A small image classifier, trained from scratch.
Model: 3.25M parameters, 32-pixel images, arch wide_resnet, activation relu, depths [2, 4, 2], widths [96, 144, 208].
Training: soap at rate 0.0016, 16400 steps, batches of 384, held-out accuracy 99%.
Data: trained on capsule endoscopy frames (Kvasir-Capsule), 42238 training examples, 149.1 epochs.
Rows from block 2 of a small image classifier, named by matrix and row number. Rows with one number belong to one channel. Each number is 128 + 32 x the weight over its row's rms, rounded and kept within 0 to 255. All counts start at 0. Numbers have three digits each. After the name is the row's rms in percent of the matrix's.
Before each channel's rows are labels from the 100 images, of 14848, where the channel reaches its highest value: "top examples" is what is common among them. Only what is clearly more common there than usual is listed. The data: capsule endoscopy frames (Kvasir-Capsule). In brackets: how many of the 100, against the usual share in percent.
# convs0: first 3x3 conv, stride 2 (model.blocks.2.convs.0.weight, 144x96x3x3, each kernel summed), inputs 0-95
# convs1: second 3x3 conv (model.blocks.2.convs.1.weight, 144x144x3x3, transposed, each kernel summed), outputs 0-71

top examples: finding: ileocecal valve (61 vs 8.8); finding: blood fresh (30 vs 0.9)
convs0.123 101:083155184097077099137107134201153176157079094176173144122159135142123143163124185137160103086109083115123146149107146056160083125139162111114115111112141126081114165157157158138124144150192110160098160117186104087163087101128088107090071142154165107194083101131148103137140143104175133159
convs1.123 106:131126112134107119087106173108133122116076202086130110120125130085162129099107150157159105076186077098136161136139151141160144156123115140109105138067132169137106168153135141109130201112116108092143114168058095141122

top examples: finding: pylorus (49 vs 3.4)
convs0.4 098:078218138143114127131131132130142174149075097138145142108105105114169140186168136132164117099136095163172069146149174148141215200105160177141147121099091105138124092205120152127118137110077133137162131150149081131114143166134148132145152151091122218090159141095143103091110106124167158122
convs1.4 104:150102162132121109137092130081132143116107103114124080118141097138142157129089153108099168136162136107172071136128082113101105115111147094113151082075099089105144123130115106142146087117099102133177106091143071112118

top examples: finding: foreign body (26 vs 1.6)
convs0.112 092:167125067122126228156161105068145166135113171119160097165167092133124116122150134155082123111095169134134115144195173152125144140092102166094174140128145091191152112111149071124134127098150108119178148100079109132127116130077117091186135157183152213104115127121089112141116075147113094128
convs1.112 095:187185151073058124152170150135102144160124071117127117150113118118158147089122103110096136154159116132099141155102129115177093102095119117129062185102098138161085154131088212135133174100138093081137118178143121126143

top examples: finding: pylorus (49 vs 3.4)
convs0.58 089:095185122120125100104121135087167113128081133114131114098190106171140171192144121124127028176117070147127088073143166160107119149135127161141175131148154126100142141115111117102185136129119120107137095148128125188148173094158103098129120086149083140126085116161154056143084114189115164058
convs1.58 105:122126122191162119147154115166052106091079158086082109099060106126122105078101124076137134114135081112104110123182136108104126109157090157162129118133135048131142145189161126067160089110154074092169106163113163171151

top examples: finding: ileocecal valve (27 vs 8.8)
convs0.118 101:132116067138112082148132179201129075136179137113107128138088142109152183156137160095176109131144087133140148151098133045159155115126145132093131164113078091098150112137168115159179193112167160131096086114121140125051159037128145131128105095132103147068170135148124131130140102112099171161
convs1.118 100:135093173156163217121107134197104130074129123119108166064159168140191136151142147116116112037126130155133114145112115158157111147151136160145171106112147160106130070097063184132107112099073092159097120078131116141119

top examples: finding: foreign body (26 vs 1.6)
convs0.99 104:178139102089117128180129155081106157160124152119177118110124138100192097096143118160143128145121150156104093192141099086132134172189147113087153114069145113110169162076106128125133162120112139106080143028113191101116139078181144116153089110089082153144174161125121076078154161123142102117
convs1.99 097:120115146110113081134149138166133174135164156136155134124103124058069112170164102131113124119124103035164129136163094068045088132123163149173125120065175110172188155151144120126132135099117082140144080121197138120167

top examples: finding: pylorus (28 vs 3.4)
convs0.20 111:103149121163178125135162127093123214083130110182117106132133151066119105164156084112203100150097140180142094088154134063121148124156132109118133134113180136162188158115120128096118174106155152115133065174127178101169119157106135087177150117150068099097107097095108108144135132200112095155
convs1.20 113:104160105122137127157175218117090068130149161098116136107173082061147084111123096103165153119131129107123134118160107175119113099120162102115181157106151106105124120110117107119074176160097044096146095118137124060109

top examples: finding: ileocecal valve (38 vs 8.8)
convs0.92 102:143089167114088111152193126153123139119134103176148096056174198167121156144143077054089137093092114186173150155118092164132093077112132116095149159102144122086088109147141104141190131117142148073131086111144110157107175118160174096094144057135087112156100131169120127108122130112150082108
convs1.92 099:152112127063141078113096134104136129130181082160062149150113150122085154154117106119076166073147164105175144117207125091125131125142143155174072157108190102168099142125079135108147103111096131109155120215145112135149

top examples: finding: ileocecal valve (40 vs 8.8)
convs0.122 099:122129171088131159143139089157165120124093101155115128088084154082100103157148090189113101073186127137108145123105076131168083108150058168108080185219189111169141128139122097139130155148125129122113117128217092089133156134146093096107115143087146123183154114135147098108106085086108149118
convs1.122 104:146106139121144174142112113084165145075168114151150169133099133091063119106141118149094118140105108110127171149128121125121177141138126154117182069168135094139131058141164064139188170135111129119143084152090093131162

top examples: finding: ileocecal valve (31 vs 8.8); finding: blood fresh (28 vs 0.9)
convs0.117 101:132120137068147096116107080168134154116078107121122124117187072142130150141116073124103131104098089143107132118108095139171106125114204110140144056127131126117105103117163092121092084186164170163112151127117176173125079126073119132207105083103166130151087094161109166072169158093117077092
convs1.117 090:103141115161138092115106228146117160100087124132161179060113127090184149080103153125090100125101171080075116139153136132134117133141151176083152118114105170157169173153151117154107111141110139156165143194129126106085

top examples: finding: ileocecal valve (66 vs 8.8)
convs0.105 094:149132125152178087156085121144130144146171126119085056105179135080106166202109066139119114143074135116052223155142124125109123130138136114132132119114227115069114106137141143105070158092110093095113104107134154124060154107117138102164105157103104107171159108097128113132101120105124157137
convs1.105 087:106117124132172111141098116116084096132183083122133148113143134116127120162087077167162110150122161111107081114146086182102138113145172139156174150093112116123134105109108122106197157129069109096191093118143107123080

top examples: finding: ileocecal valve (52 vs 8.8); finding: blood fresh (45 vs 0.9)
convs0.66 097:106095164159166126082172179156141116103153128099165132075128112150122108104133127078179104131112103148172082187097141113131097178121114145086086116101147140143072068093157145164107137243127117186135104068118168120168108123148119066130117083133097127098146136123101108089111092112094099162
convs1.66 092:078173121130139101167082078103188148144172125128112088186171119168082138186190079104181118111129141109096100128144150140059088091133132141065101119101191140128151109149143112185082110101132083154123108100132112119191

top examples: finding: pylorus (40 vs 3.4)
convs0.35 098:158156108172147069117105092111145104130121153111170149109143126124125174151135165134114118173136173198159123176074134144093194141121146088138179075105088111107142185163147160090184144106107133096131087091152140140151114067102129091143063064158157150145131095142174094145098163066126155165
convs1.35 095:120114119111161132152042137177142123094107089102135108164125145156117072169140142116096104170132151138141077158072140091116103156089105100132133140079164085098145096090111138188107120130187164110177130086138146103124

top examples: finding: ulcer (41 vs 1.6)
convs0.5 095:131133127097138189135169045146142115177160115149139123086142119074144156137149113091128113138138123064178147075090141199119180105085071075115098096101116156119126158065128103197108119107147098139108109082134165107106107139114100124124100088145117143124062112162107102081070151191144117127
convs1.5 096:107092109104124150134079063078133149164069049135156172120152129193192136130175102113097119136093121142137140141174123111044112134119089120161156129128116151118089127102158122135178115135137187143111092172155104137142

top examples: finding: blood fresh (26 vs 0.9)
convs0.14 110:141118224136090138121114118091098082074091122184160128099055126172115077116145076123090107130140129161156121147109138139132091161145135155191086116157102120095096117160105155126159115127125165186130086151137117191164092087086157195111130107127101109130117153130210144132152143085126068134
convs1.14 103:115114158154111137174119140136127126146093141167105142075132095147105164107100106191100127129143112102138142093148124097145115187142062106188117153079065134124173106124075156126082162135109141192150126080127126100135

top examples: finding: blood fresh (35 vs 0.9)
convs0.13 109:133119237130083167161130073134153160156109133134066098112136118109108097095125103087110065107121136111141092148087174117164137135116059090088122146119143118134109145136065214157138127108142113111148142103075168174137101126111153079109102121160103108148163183109160107119136101085157182174
convs1.13 102:141171098108170166159168083082169119106175178123122126168088138114150135125152094179098156136127152117153077145117143161092137150160047174102023116113101123114118131148125082080103089131078144182110160118187124129129

top examples: finding: ileocecal valve (34 vs 8.8)
convs0.6 085:174121119121151068156128118110114113153135152124163176135099143083069064077127106107141149121147076141195145093106144130158106119129164147138145072171165092131151220117127096144101100111139065166104098141092234125136110094109091137150101159125137110160116122120095063105109150082109160125
convs1.6 105:166127105108106159078108161132097131127127085121145184086116124122209137138135100103088056158143154144146168167159136133122083182073159077189160073128144160157121122187143133149165088100100152195105159133198125155105

top examples: finding: foreign body (28 vs 1.6)
convs0.130 097:161153102116097110126203106160115122169140121130185109130140103134116075135137122110087151110103116117121078088137062170200131124088114131154197101163053082136106117190139112094157126135132165139117092140086141133096233152115166161112086137112142124124122161126105129185107173110096155175
convs1.130 097:114097134121151116107124213054067133169138093138149081118154113163121121148133095112140077158142053077141115098119111096135100157111151068129122142078180124133135114122099072153099157110070142113095157127119109187095

top examples: finding: ileocecal valve (33 vs 8.8)
convs0.89 096:134113106112127130164159086142141121185110100176142173125149102172136169122144115112072184143156171145099135080131169121119170102127176138170095090111112137200091172153146138120152204137105089158162112086154169120047129133057089187140120160095106105081124106099154109112098168128150172125
convs1.89 096:112126166135046130082139171104114126129124062086109086122133142128121153134130151100096118081205130148144126210119105064112157128095121104139066146197088122159098141137147163132123137103167150093127179146138159160059

top examples: finding: ileocecal valve (59 vs 8.8)
convs0.8 098:153132145125099062147116084218083148087092132151108103133118044084098108091113093089064108110107128082109096099131123131130134113073183135124148151171099158172143150159166155075094145202128151111101118118130124091135133171147138169081102135168139086091130116097107107096098130094181103147
convs1.8 100:127140163130161087111176097159101139138156136134120079097172162128144137166097092131092114191144153094147099142111129158155132145199142117136146104168119140103170099139177126147137104116151119165153226106108130134112

top examples: finding: ileocecal valve (30 vs 8.8); finding: pylorus (25 vs 3.4)
convs0.86 101:110124107191122121181150095177165103114155125133128123097122155133100110108082105083066101107137142097169097125099161129227105164146116111150150221130174156138081090123146093087152093137098141127121148128159190126114170122111133148139115170079152111143131146097090097089081159172064091103
convs1.86 105:168110163137142153076133095133168091162147149155092101184055105125193138182082105109172180126158074139148101170164122084089140110137152107105074109121183136132120119177096122085116132051147133138136168166170105147110

top examples: finding: blood fresh (52 vs 0.9)
convs0.129 093:145112156156151138118138105144141164114173124117124167122177169166123186094098137145106171119146098161140172081133096066207114138144054125132142129128103091158132153191060122154108101141102168136126089125105139139063154155057137079137138132160091155085157108138126080082149150162097191171
convs1.129 088:114090070079125115131197199111124190067105115139061148120096140152161133093125072104099138131125059156119104159141127089112159071101153070087120075164168196171083145141146102121128124172165146127152098114148181147128

top examples: finding: ileocecal valve (25 vs 8.8)
convs0.43 098:130164130121127122161120149149126109105112066145128114176109122139097104147079202127153074176134119162134153142101106077143175112144138156057096142093095148098115119127146178095154131137122143103111162102102089122049162083157173094166118131124111177113109162221132110157097091102106139218
convs1.43 099:107137152096124128153120108070097134094111116141133169095133178092116044157160128097105177148152080142145196114167118148124066150068119187143190150106133102110172156169042119102123117100112109074164160111125102091133

top examples: finding: pylorus (36 vs 3.4)
convs0.78 103:083127158097141118140149124115140130106153028119124167143142169132204098118133080098131186172200141106118055139170163113106094202149128151116123144122090141142148095060108134124129096162161151155178176115159120137174116145154067094107087126169124120144150168121112131078102132153124142084
convs1.78 104:162172131130112122126116098163117110112124127129155179125096129139134155173142127131199096173049132104082151087128170169121142097174062066118126102097129106154170170134135048122139151158144127117150131098076168086123

top examples: finding: pylorus (47 vs 3.4)
convs0.96 107:080111120098084071129124148136188139126146162148112057047104128160150193062115142183133145132152146126082068090093065082112190174118111122159113145111119095113156150105141145133136171125068124103118168149095169096085144093151129118100185143172139119069127123130130146136171112122137162117
convs1.96 098:126097135133118180076098130152094122175154097059135132066147095095180137135101116150113165169151103129115144131141173135160149127116117120111145142094103141154085149087134136128119184074148136131110115106140107164117

top examples: finding: ileocecal valve (66 vs 8.8)
convs0.44 103:161120117098091083102096103124143184164148176100090125136127134126081135201127093093086084083128123104121116143104150078239067159108152116146109178170126155123197090125106081111149136134087143120151129129110139095126080088137118128109159134107143139177130157104177078097111107071155082129
convs1.44 099:108058106127052100169085119147183094152126137101107135105107076101091167128163085112095068161124062132124116124157124189149074181130123134138107111185168143098095104114136130083148095111145142134133069123160120124159

top examples: finding: reduced mucosal view (27 vs 6.2)
convs0.119 093:098118055101102134141073104158160063069195143158103138131111138179155113058142090109134103121165110107136131164091104182103111123062126124138122107116095107109141127101057070126141110126145114137182068101175103127121175069080148089107096128130147154113100127107101108119090167118064123128
convs1.119 096:151148092110123127112160113192146123095096115182124155176149149131191202100140153136152167100141108157050196087083135145124095152124120192111146145164167120053204105078136158123141085194124121087133128058113130089094

top examples: finding: ileocecal valve (35 vs 8.8)
convs0.1 107:095128116117091129095107082195145100155164100147072091146100154057113114096158128136107157125096100160095165120081112161064136128111099123141118127154084086069153130175144143163137083095105148146194100163101091136134140107079197176144143155163124167147144168126112158094171187110069123154
convs1.1 095:158122095096163130115084117118080100194163111113103150177093144144102180115110127144073150180114097169117133114142134112174149126115111141127100213116162108111158167145146162163087085114099162136086107105121130056108

top examples: finding: ileocecal valve (41 vs 8.8)
convs0.12 107:103119131144125107129087227121121136089116110164104170144084137073108154094126121136125096091151154118135159090108093144118133138081159104023069134155111122151089083127106167118096093196164102101140152146139143099121153128108093073122135131088123080109157181081101121111201169091147155105
convs1.12 097:106130105099127063199139069167060137127199054147154109078120159136086107120142140084126125155107138130149182101101118142174183169137135145061128097145173150167181088066135109117084157180094076125143132100125135139129