From a checkpoint of a small image classifier.
Model: 3.25M parameters, 32-pixel images, arch wide_resnet, depths [2, 4, 2].
Data: trained on capsule endoscopy frames (Kvasir-Capsule), 42238 training examples, 149.1 epochs.
Rows from block 4 of a small image classifier, named by matrix and row number. Rows with one number belong to one channel. Each number is 200 + 40 x the weight over its row's rms, rounded and kept within 0 to 999. All counts start at 0.
Before each channel's rows are labels from the 100 images, of 14848, where the channel reaches its highest value: "strongest on" is what is common among them. Only what is clearly more common there than usual is listed. The data: capsule endoscopy frames (Kvasir-Capsule). In brackets: how many of the 100.
# convs0: first 3x3 conv (model.blocks.4.convs.0.weight, 144x144x3x3, each kernel summed), inputs 72-143
# convs1: second 3x3 conv (model.blocks.4.convs.1.weight, 144x144x3x3, transposed, each kernel summed), outputs 72-143

strongest on: finding: blood fresh (65)
convs0.140,153,186,189,210,215,187,192,212,211,234,200,177,211,182,247,192,189,183,230,206,202,208,196,206,251,118,238,192,218,239,213,161,90,173,268,159,192,186,289,184,242,258,200,241,245,176,157,173,187,226,167,240,211,297,196,243,171,256,182,172,181,270,259,131,144,168,89,214,223,185,152,190
convs1.140,118,192,229,132,152,145,166,168,196,145,192,189,186,158,281,273,203,186,176,161,251,179,253,226,229,243,197,154,214,228,186,162,153,158,231,142,183,182,266,198,250,184,161,202,158,182,223,223,196,221,212,192,132,273,230,208,194,120,206,142,179,206,211,271,184,206,128,142,138,185,161,218

strongest on: finding: angiectasia (49)
convs0.1,181,129,142,218,161,189,155,188,173,218,259,192,203,159,237,187,246,215,191,297,176,255,185,259,248,174,208,195,165,254,175,176,189,205,182,230,243,197,154,218,210,232,240,227,171,310,209,242,104,187,185,315,237,233,129,218,222,289,188,164,198,177,191,215,274,201,255,158,223,191,223,208
convs1.1,194,138,147,212,244,175,199,261,176,253,171,171,229,190,137,232,201,222,200,240,210,212,152,201,204,251,242,169,178,179,255,191,241,137,233,266,131,233,174,196,236,379,225,174,180,269,196,172,234,149,252,144,191,191,237,176,145,198,246,197,157,204,230,220,228,152,254,231,186,208,136,186

strongest on: finding: angiectasia (33)
convs0.11,159,176,208,177,209,147,202,192,257,189,210,256,288,221,236,122,205,267,203,213,181,217,260,183,194,219,214,223,252,193,193,181,223,156,117,192,249,188,185,170,232,248,184,129,162,171,192,265,161,252,182,213,190,263,198,161,253,214,179,230,273,144,240,204,258,129,184,198,211,195,207,187
convs1.11,211,275,190,248,145,188,129,335,309,182,216,239,229,218,261,140,204,180,194,197,189,191,206,145,229,199,195,170,173,237,219,207,207,218,187,200,220,238,173,125,212,260,89,165,121,181,222,252,221,205,264,199,220,192,172,213,179,229,133,186,188,195,219,211,198,242,147,211,203,184,248,128

strongest on: finding: foreign body (41)
convs0.6,193,175,266,133,171,257,195,225,269,224,158,141,182,187,268,176,141,200,200,210,228,200,150,148,223,119,174,190,221,131,219,248,201,175,284,256,290,276,209,206,192,135,131,180,207,258,216,168,152,128,240,182,242,171,182,214,165,217,208,226,186,204,123,211,209,232,136,300,208,224,156,135
convs1.6,224,152,268,241,194,156,189,256,190,184,157,266,173,174,203,195,190,166,193,235,219,145,232,120,151,183,216,193,245,158,201,166,219,184,243,222,159,109,245,231,209,202,299,216,210,166,201,105,165,204,172,133,184,145,182,235,142,223,172,183,222,236,130,286,212,183,231,175,174,244,176,214

strongest on: finding: pylorus (48)
convs0.60,244,141,208,215,255,205,253,166,204,239,229,169,219,231,161,152,180,217,152,195,260,184,204,239,268,223,154,158,184,212,218,181,237,172,181,207,215,184,143,163,188,204,145,209,224,169,246,269,162,211,206,201,156,243,154,228,260,234,235,151,164,150,186,230,144,270,204,241,200,212,203,176
convs1.60,243,183,150,210,185,176,236,189,145,126,227,268,213,217,155,262,206,272,147,253,198,121,202,186,203,142,198,210,164,250,184,150,206,211,236,177,188,135,227,241,276,139,170,200,190,293,175,154,222,152,178,151,211,163,211,132,137,209,212,236,197,203,190,218,250,166,132,242,172,232,195,164

strongest on: finding: pylorus (28); finding: ileocecal valve (27)
convs0.111,139,163,191,222,146,268,177,189,217,193,238,233,156,177,180,254,178,184,205,243,221,144,242,186,222,153,203,175,212,231,209,133,240,157,238,172,167,296,186,155,248,197,269,205,229,167,207,226,194,246,240,137,182,152,287,258,178,270,241,106,186,167,237,208,213,153,186,134,236,244,194,289
convs1.111,122,168,174,149,224,99,245,248,262,200,251,176,183,164,138,146,206,165,191,175,186,159,167,173,206,274,193,226,177,181,208,173,154,134,205,243,179,242,222,131,197,190,234,172,217,214,171,274,216,184,214,257,177,239,169,180,207,214,235,238,182,167,230,154,190,186,141,201,225,173,179,196

strongest on: finding: blood fresh (40)
convs0.53,189,252,157,202,238,171,134,167,172,197,230,208,171,216,231,192,193,247,189,176,202,221,189,225,203,202,209,210,233,255,138,200,131,192,236,156,168,167,191,169,186,245,297,145,197,166,220,199,216,149,228,158,220,227,172,221,202,164,187,140,201,274,156,170,210,179,209,225,171,177,171,216
convs1.53,216,190,186,265,222,151,162,242,101,245,200,245,175,211,221,166,243,214,198,197,164,255,218,250,186,121,183,176,142,224,214,182,239,238,177,163,173,206,189,173,189,309,237,192,172,159,288,140,246,228,272,216,203,164,205,234,184,184,156,221,228,258,238,253,186,154,193,215,127,173,254,261

strongest on: finding: angiectasia (26)
convs0.42,164,209,262,228,233,159,137,183,251,119,202,241,261,229,236,194,303,205,165,176,229,212,145,149,156,157,278,228,148,147,190,136,124,182,214,254,227,196,196,224,252,154,214,156,115,217,222,215,275,183,221,236,185,196,179,238,271,178,146,213,150,190,213,206,159,136,225,204,216,192,216,170
convs1.42,173,236,218,266,189,255,155,182,185,197,236,159,242,216,152,132,119,229,160,141,205,212,198,201,182,188,145,189,168,162,155,287,261,145,189,174,217,142,131,204,194,234,232,148,114,190,155,181,190,273,122,224,245,182,200,200,168,198,200,166,157,212,198,244,235,214,194,243,87,138,218,191

strongest on: finding: pylorus (46)
convs0.81,214,256,219,199,226,174,228,194,137,124,212,173,161,135,117,159,179,209,271,185,254,243,153,283,196,255,157,143,211,220,260,168,82,189,189,243,250,171,253,250,204,258,156,165,216,240,203,267,160,197,148,258,208,122,238,177,199,206,242,212,233,181,271,188,159,199,202,203,240,185,263,219
convs1.81,257,168,161,163,159,148,211,188,213,157,206,183,182,183,139,315,204,189,177,234,162,158,213,215,168,223,186,239,157,299,174,140,161,211,178,256,194,222,208,230,222,142,166,184,223,168,202,222,186,156,223,167,110,218,249,248,126,162,151,141,188,154,227,196,155,210,165,192,233,201,179,228

strongest on: finding: foreign body (71)
convs0.106,235,150,180,242,192,212,151,144,269,211,240,205,238,239,230,215,156,184,137,285,230,263,130,285,310,213,208,210,261,212,230,197,235,270,132,187,203,157,166,263,210,198,197,213,232,173,150,179,230,219,207,203,283,230,126,163,218,154,231,187,169,170,172,147,192,178,190,142,164,246,186,201
convs1.106,192,211,201,197,173,267,236,149,209,142,261,155,252,175,161,219,205,217,143,197,192,226,157,208,209,197,198,147,249,261,154,194,257,237,158,252,206,158,216,189,161,164,164,160,148,219,154,216,114,178,210,190,166,167,188,213,268,179,258,201,199,251,189,209,153,224,213,202,248,175,190,160

strongest on: finding: blood fresh (45)
convs0.114,188,243,241,212,210,175,170,205,230,198,201,155,196,162,125,286,203,216,175,197,193,214,185,177,120,219,199,253,211,203,149,234,199,238,144,205,144,265,213,196,174,180,172,213,189,222,209,232,164,151,139,336,220,199,163,215,189,208,168,190,170,255,252,194,180,218,234,163,210,199,182,184
convs1.114,182,142,157,185,225,238,216,197,179,155,174,197,196,181,206,176,212,202,165,107,144,162,220,202,231,177,178,294,210,143,193,118,213,204,206,161,204,236,180,113,195,171,185,195,289,182,190,244,230,133,197,288,211,190,182,163,204,184,283,214,188,191,170,135,179,170,207,203,121,219,199,248

strongest on: finding: blood fresh (72)
convs0.46,166,236,194,193,166,255,248,252,183,154,166,205,192,184,184,231,198,222,222,237,186,204,162,175,178,268,137,170,268,226,167,155,162,220,198,193,170,219,252,137,192,212,175,204,149,171,212,249,208,238,162,152,254,199,140,206,129,159,146,96,152,203,221,262,108,214,247,231,153,219,251,147
convs1.46,172,210,197,263,180,153,200,174,115,164,170,218,178,156,249,286,223,151,244,180,255,195,191,225,167,252,217,168,208,185,206,195,167,236,171,205,190,222,265,144,207,200,166,181,205,134,122,191,211,178,170,175,152,245,238,193,166,132,151,216,213,201,229,262,163,195,227,150,156,259,321,187

strongest on: finding: pylorus (35); finding: blood fresh (30)
convs0.91,180,218,178,197,199,249,138,205,224,207,183,173,175,186,215,167,112,196,196,186,118,200,256,204,183,147,140,241,155,179,182,210,222,157,194,236,237,214,177,279,189,211,225,194,180,234,234,171,255,93,222,171,195,219,271,133,111,217,178,210,222,180,246,152,232,172,189,191,223,191,207,184
convs1.91,209,275,148,202,113,206,212,173,192,167,181,236,219,294,162,244,195,154,202,232,244,210,233,202,219,178,133,266,190,212,144,269,222,133,259,105,197,128,180,194,161,190,232,156,172,161,253,177,268,153,272,175,224,188,175,147,206,145,169,202,212,194,196,177,259,251,153,241,239,168,235,150

strongest on: finding: foreign body (33); finding: pylorus (26)
convs0.96,193,162,227,150,248,266,226,168,189,154,264,190,127,214,202,213,158,203,221,231,191,204,167,181,195,159,165,208,206,205,185,170,290,278,148,212,262,250,180,210,190,205,246,250,196,171,206,180,244,218,143,145,238,132,172,124,210,197,243,275,137,164,180,145,193,152,189,183,226,247,209,208
convs1.96,226,241,217,160,205,241,153,137,231,193,282,179,230,190,167,238,167,215,173,260,238,110,143,221,209,195,158,175,246,175,183,184,155,246,217,245,179,120,139,174,220,138,219,196,300,234,221,192,182,224,146,197,202,143,179,189,162,160,159,225,162,209,251,192,203,183,151,198,202,181,159,200

strongest on: finding: foreign body (29)
convs0.66,207,181,223,269,232,202,171,181,159,238,220,140,153,200,190,177,215,225,220,213,157,208,155,219,250,214,251,197,182,196,243,156,264,213,166,145,188,186,152,186,209,245,142,210,140,146,195,189,196,244,222,306,174,209,124,190,165,202,219,186,189,188,207,104,172,233,170,185,224,200,256,154
convs1.66,207,209,233,255,177,244,198,251,268,249,132,148,157,166,185,161,148,303,232,209,174,213,154,281,226,217,285,207,192,205,155,164,188,226,174,214,193,164,145,283,247,226,199,172,190,232,197,190,132,244,228,207,202,225,238,157,322,167,210,190,209,150,251,139,204,288,189,190,162,240,209,249

strongest on: finding: pylorus (79)
convs0.139,187,189,214,182,168,191,251,222,243,193,191,153,198,196,259,170,185,178,263,186,229,188,235,152,166,132,209,202,204,210,65,209,144,194,214,155,253,247,142,218,208,186,176,188,217,126,225,216,184,176,166,187,205,165,132,301,224,225,194,222,220,204,155,211,212,222,233,121,236,227,258,276
convs1.139,175,163,217,148,191,141,138,185,170,241,143,232,203,146,127,204,182,221,136,224,178,180,189,213,216,172,192,206,214,211,188,183,218,189,200,174,187,149,142,188,169,186,199,185,179,204,210,200,124,122,198,251,68,140,175,318,181,178,156,216,309,196,214,226,163,215,203,182,207,191,173,197

strongest on: finding: blood fresh (30); finding: ileocecal valve (27)
convs0.57,286,227,186,202,145,317,194,213,248,181,171,162,204,252,188,192,144,184,145,172,198,185,218,229,256,268,202,212,171,222,114,168,168,194,172,219,160,170,193,258,252,196,193,138,250,233,171,236,196,144,189,177,188,258,200,168,237,187,220,183,227,254,107,187,239,165,127,220,158,118,206,169
convs1.57,143,183,192,221,199,246,178,213,202,190,276,208,173,274,234,178,167,197,176,156,154,217,198,211,168,240,207,226,235,223,204,251,173,196,109,239,193,189,183,178,222,156,154,236,226,226,243,162,245,193,194,184,242,237,183,157,168,206,189,221,189,213,270,276,228,189,274,236,141,198,173,279

strongest on: finding: angiectasia (48)
convs0.98,275,211,173,246,221,181,198,128,249,143,206,206,198,263,198,209,127,158,174,219,232,192,183,209,179,158,213,160,190,205,207,246,179,182,248,244,152,190,176,158,137,203,153,164,284,246,182,190,242,157,206,161,213,167,245,344,100,143,199,220,249,250,207,217,195,163,185,226,152,205,168,242
convs1.98,249,190,204,204,173,193,225,191,187,153,226,190,169,233,165,174,167,168,225,218,214,252,160,165,259,271,201,138,157,204,223,205,209,192,269,234,116,242,219,212,194,164,243,149,207,238,233,237,214,244,252,248,143,203,254,203,190,193,225,258,170,208,175,259,199,192,184,196,234,193,165,211

strongest on: finding: blood fresh (58)
convs0.123,141,172,210,161,203,246,200,192,173,189,208,228,159,157,243,254,133,215,219,236,213,256,195,176,167,222,199,264,247,208,270,149,141,210,239,215,201,251,226,223,133,270,204,201,201,230,161,181,266,183,168,172,180,191,187,239,183,141,163,162,216,168,191,210,189,99,179,231,167,214,225,212
convs1.123,182,221,192,221,334,231,202,138,197,175,187,232,194,214,230,212,182,248,192,193,238,214,194,140,159,256,183,134,122,197,325,214,164,98,191,176,183,222,224,139,185,290,147,135,206,247,132,200,200,183,171,202,210,217,254,178,152,201,233,146,183,230,259,165,198,138,188,185,185,180,244,150

strongest on: finding: blood fresh (34)
convs0.135,227,166,214,142,276,301,194,201,244,230,260,197,125,190,184,265,171,148,218,250,157,165,212,170,151,243,229,198,211,185,269,236,160,242,242,189,221,147,143,169,242,184,230,131,193,196,195,237,269,214,210,185,214,186,228,172,144,183,230,243,173,160,151,180,299,161,185,149,205,172,236,160
convs1.135,191,144,151,219,184,321,141,218,205,172,228,220,227,228,141,218,219,211,141,222,115,158,180,179,220,207,199,201,271,250,188,197,195,222,195,280,212,157,192,139,199,190,155,230,216,159,236,202,263,146,120,190,241,160,194,188,181,172,176,281,225,167,184,167,250,238,210,189,177,143,275,222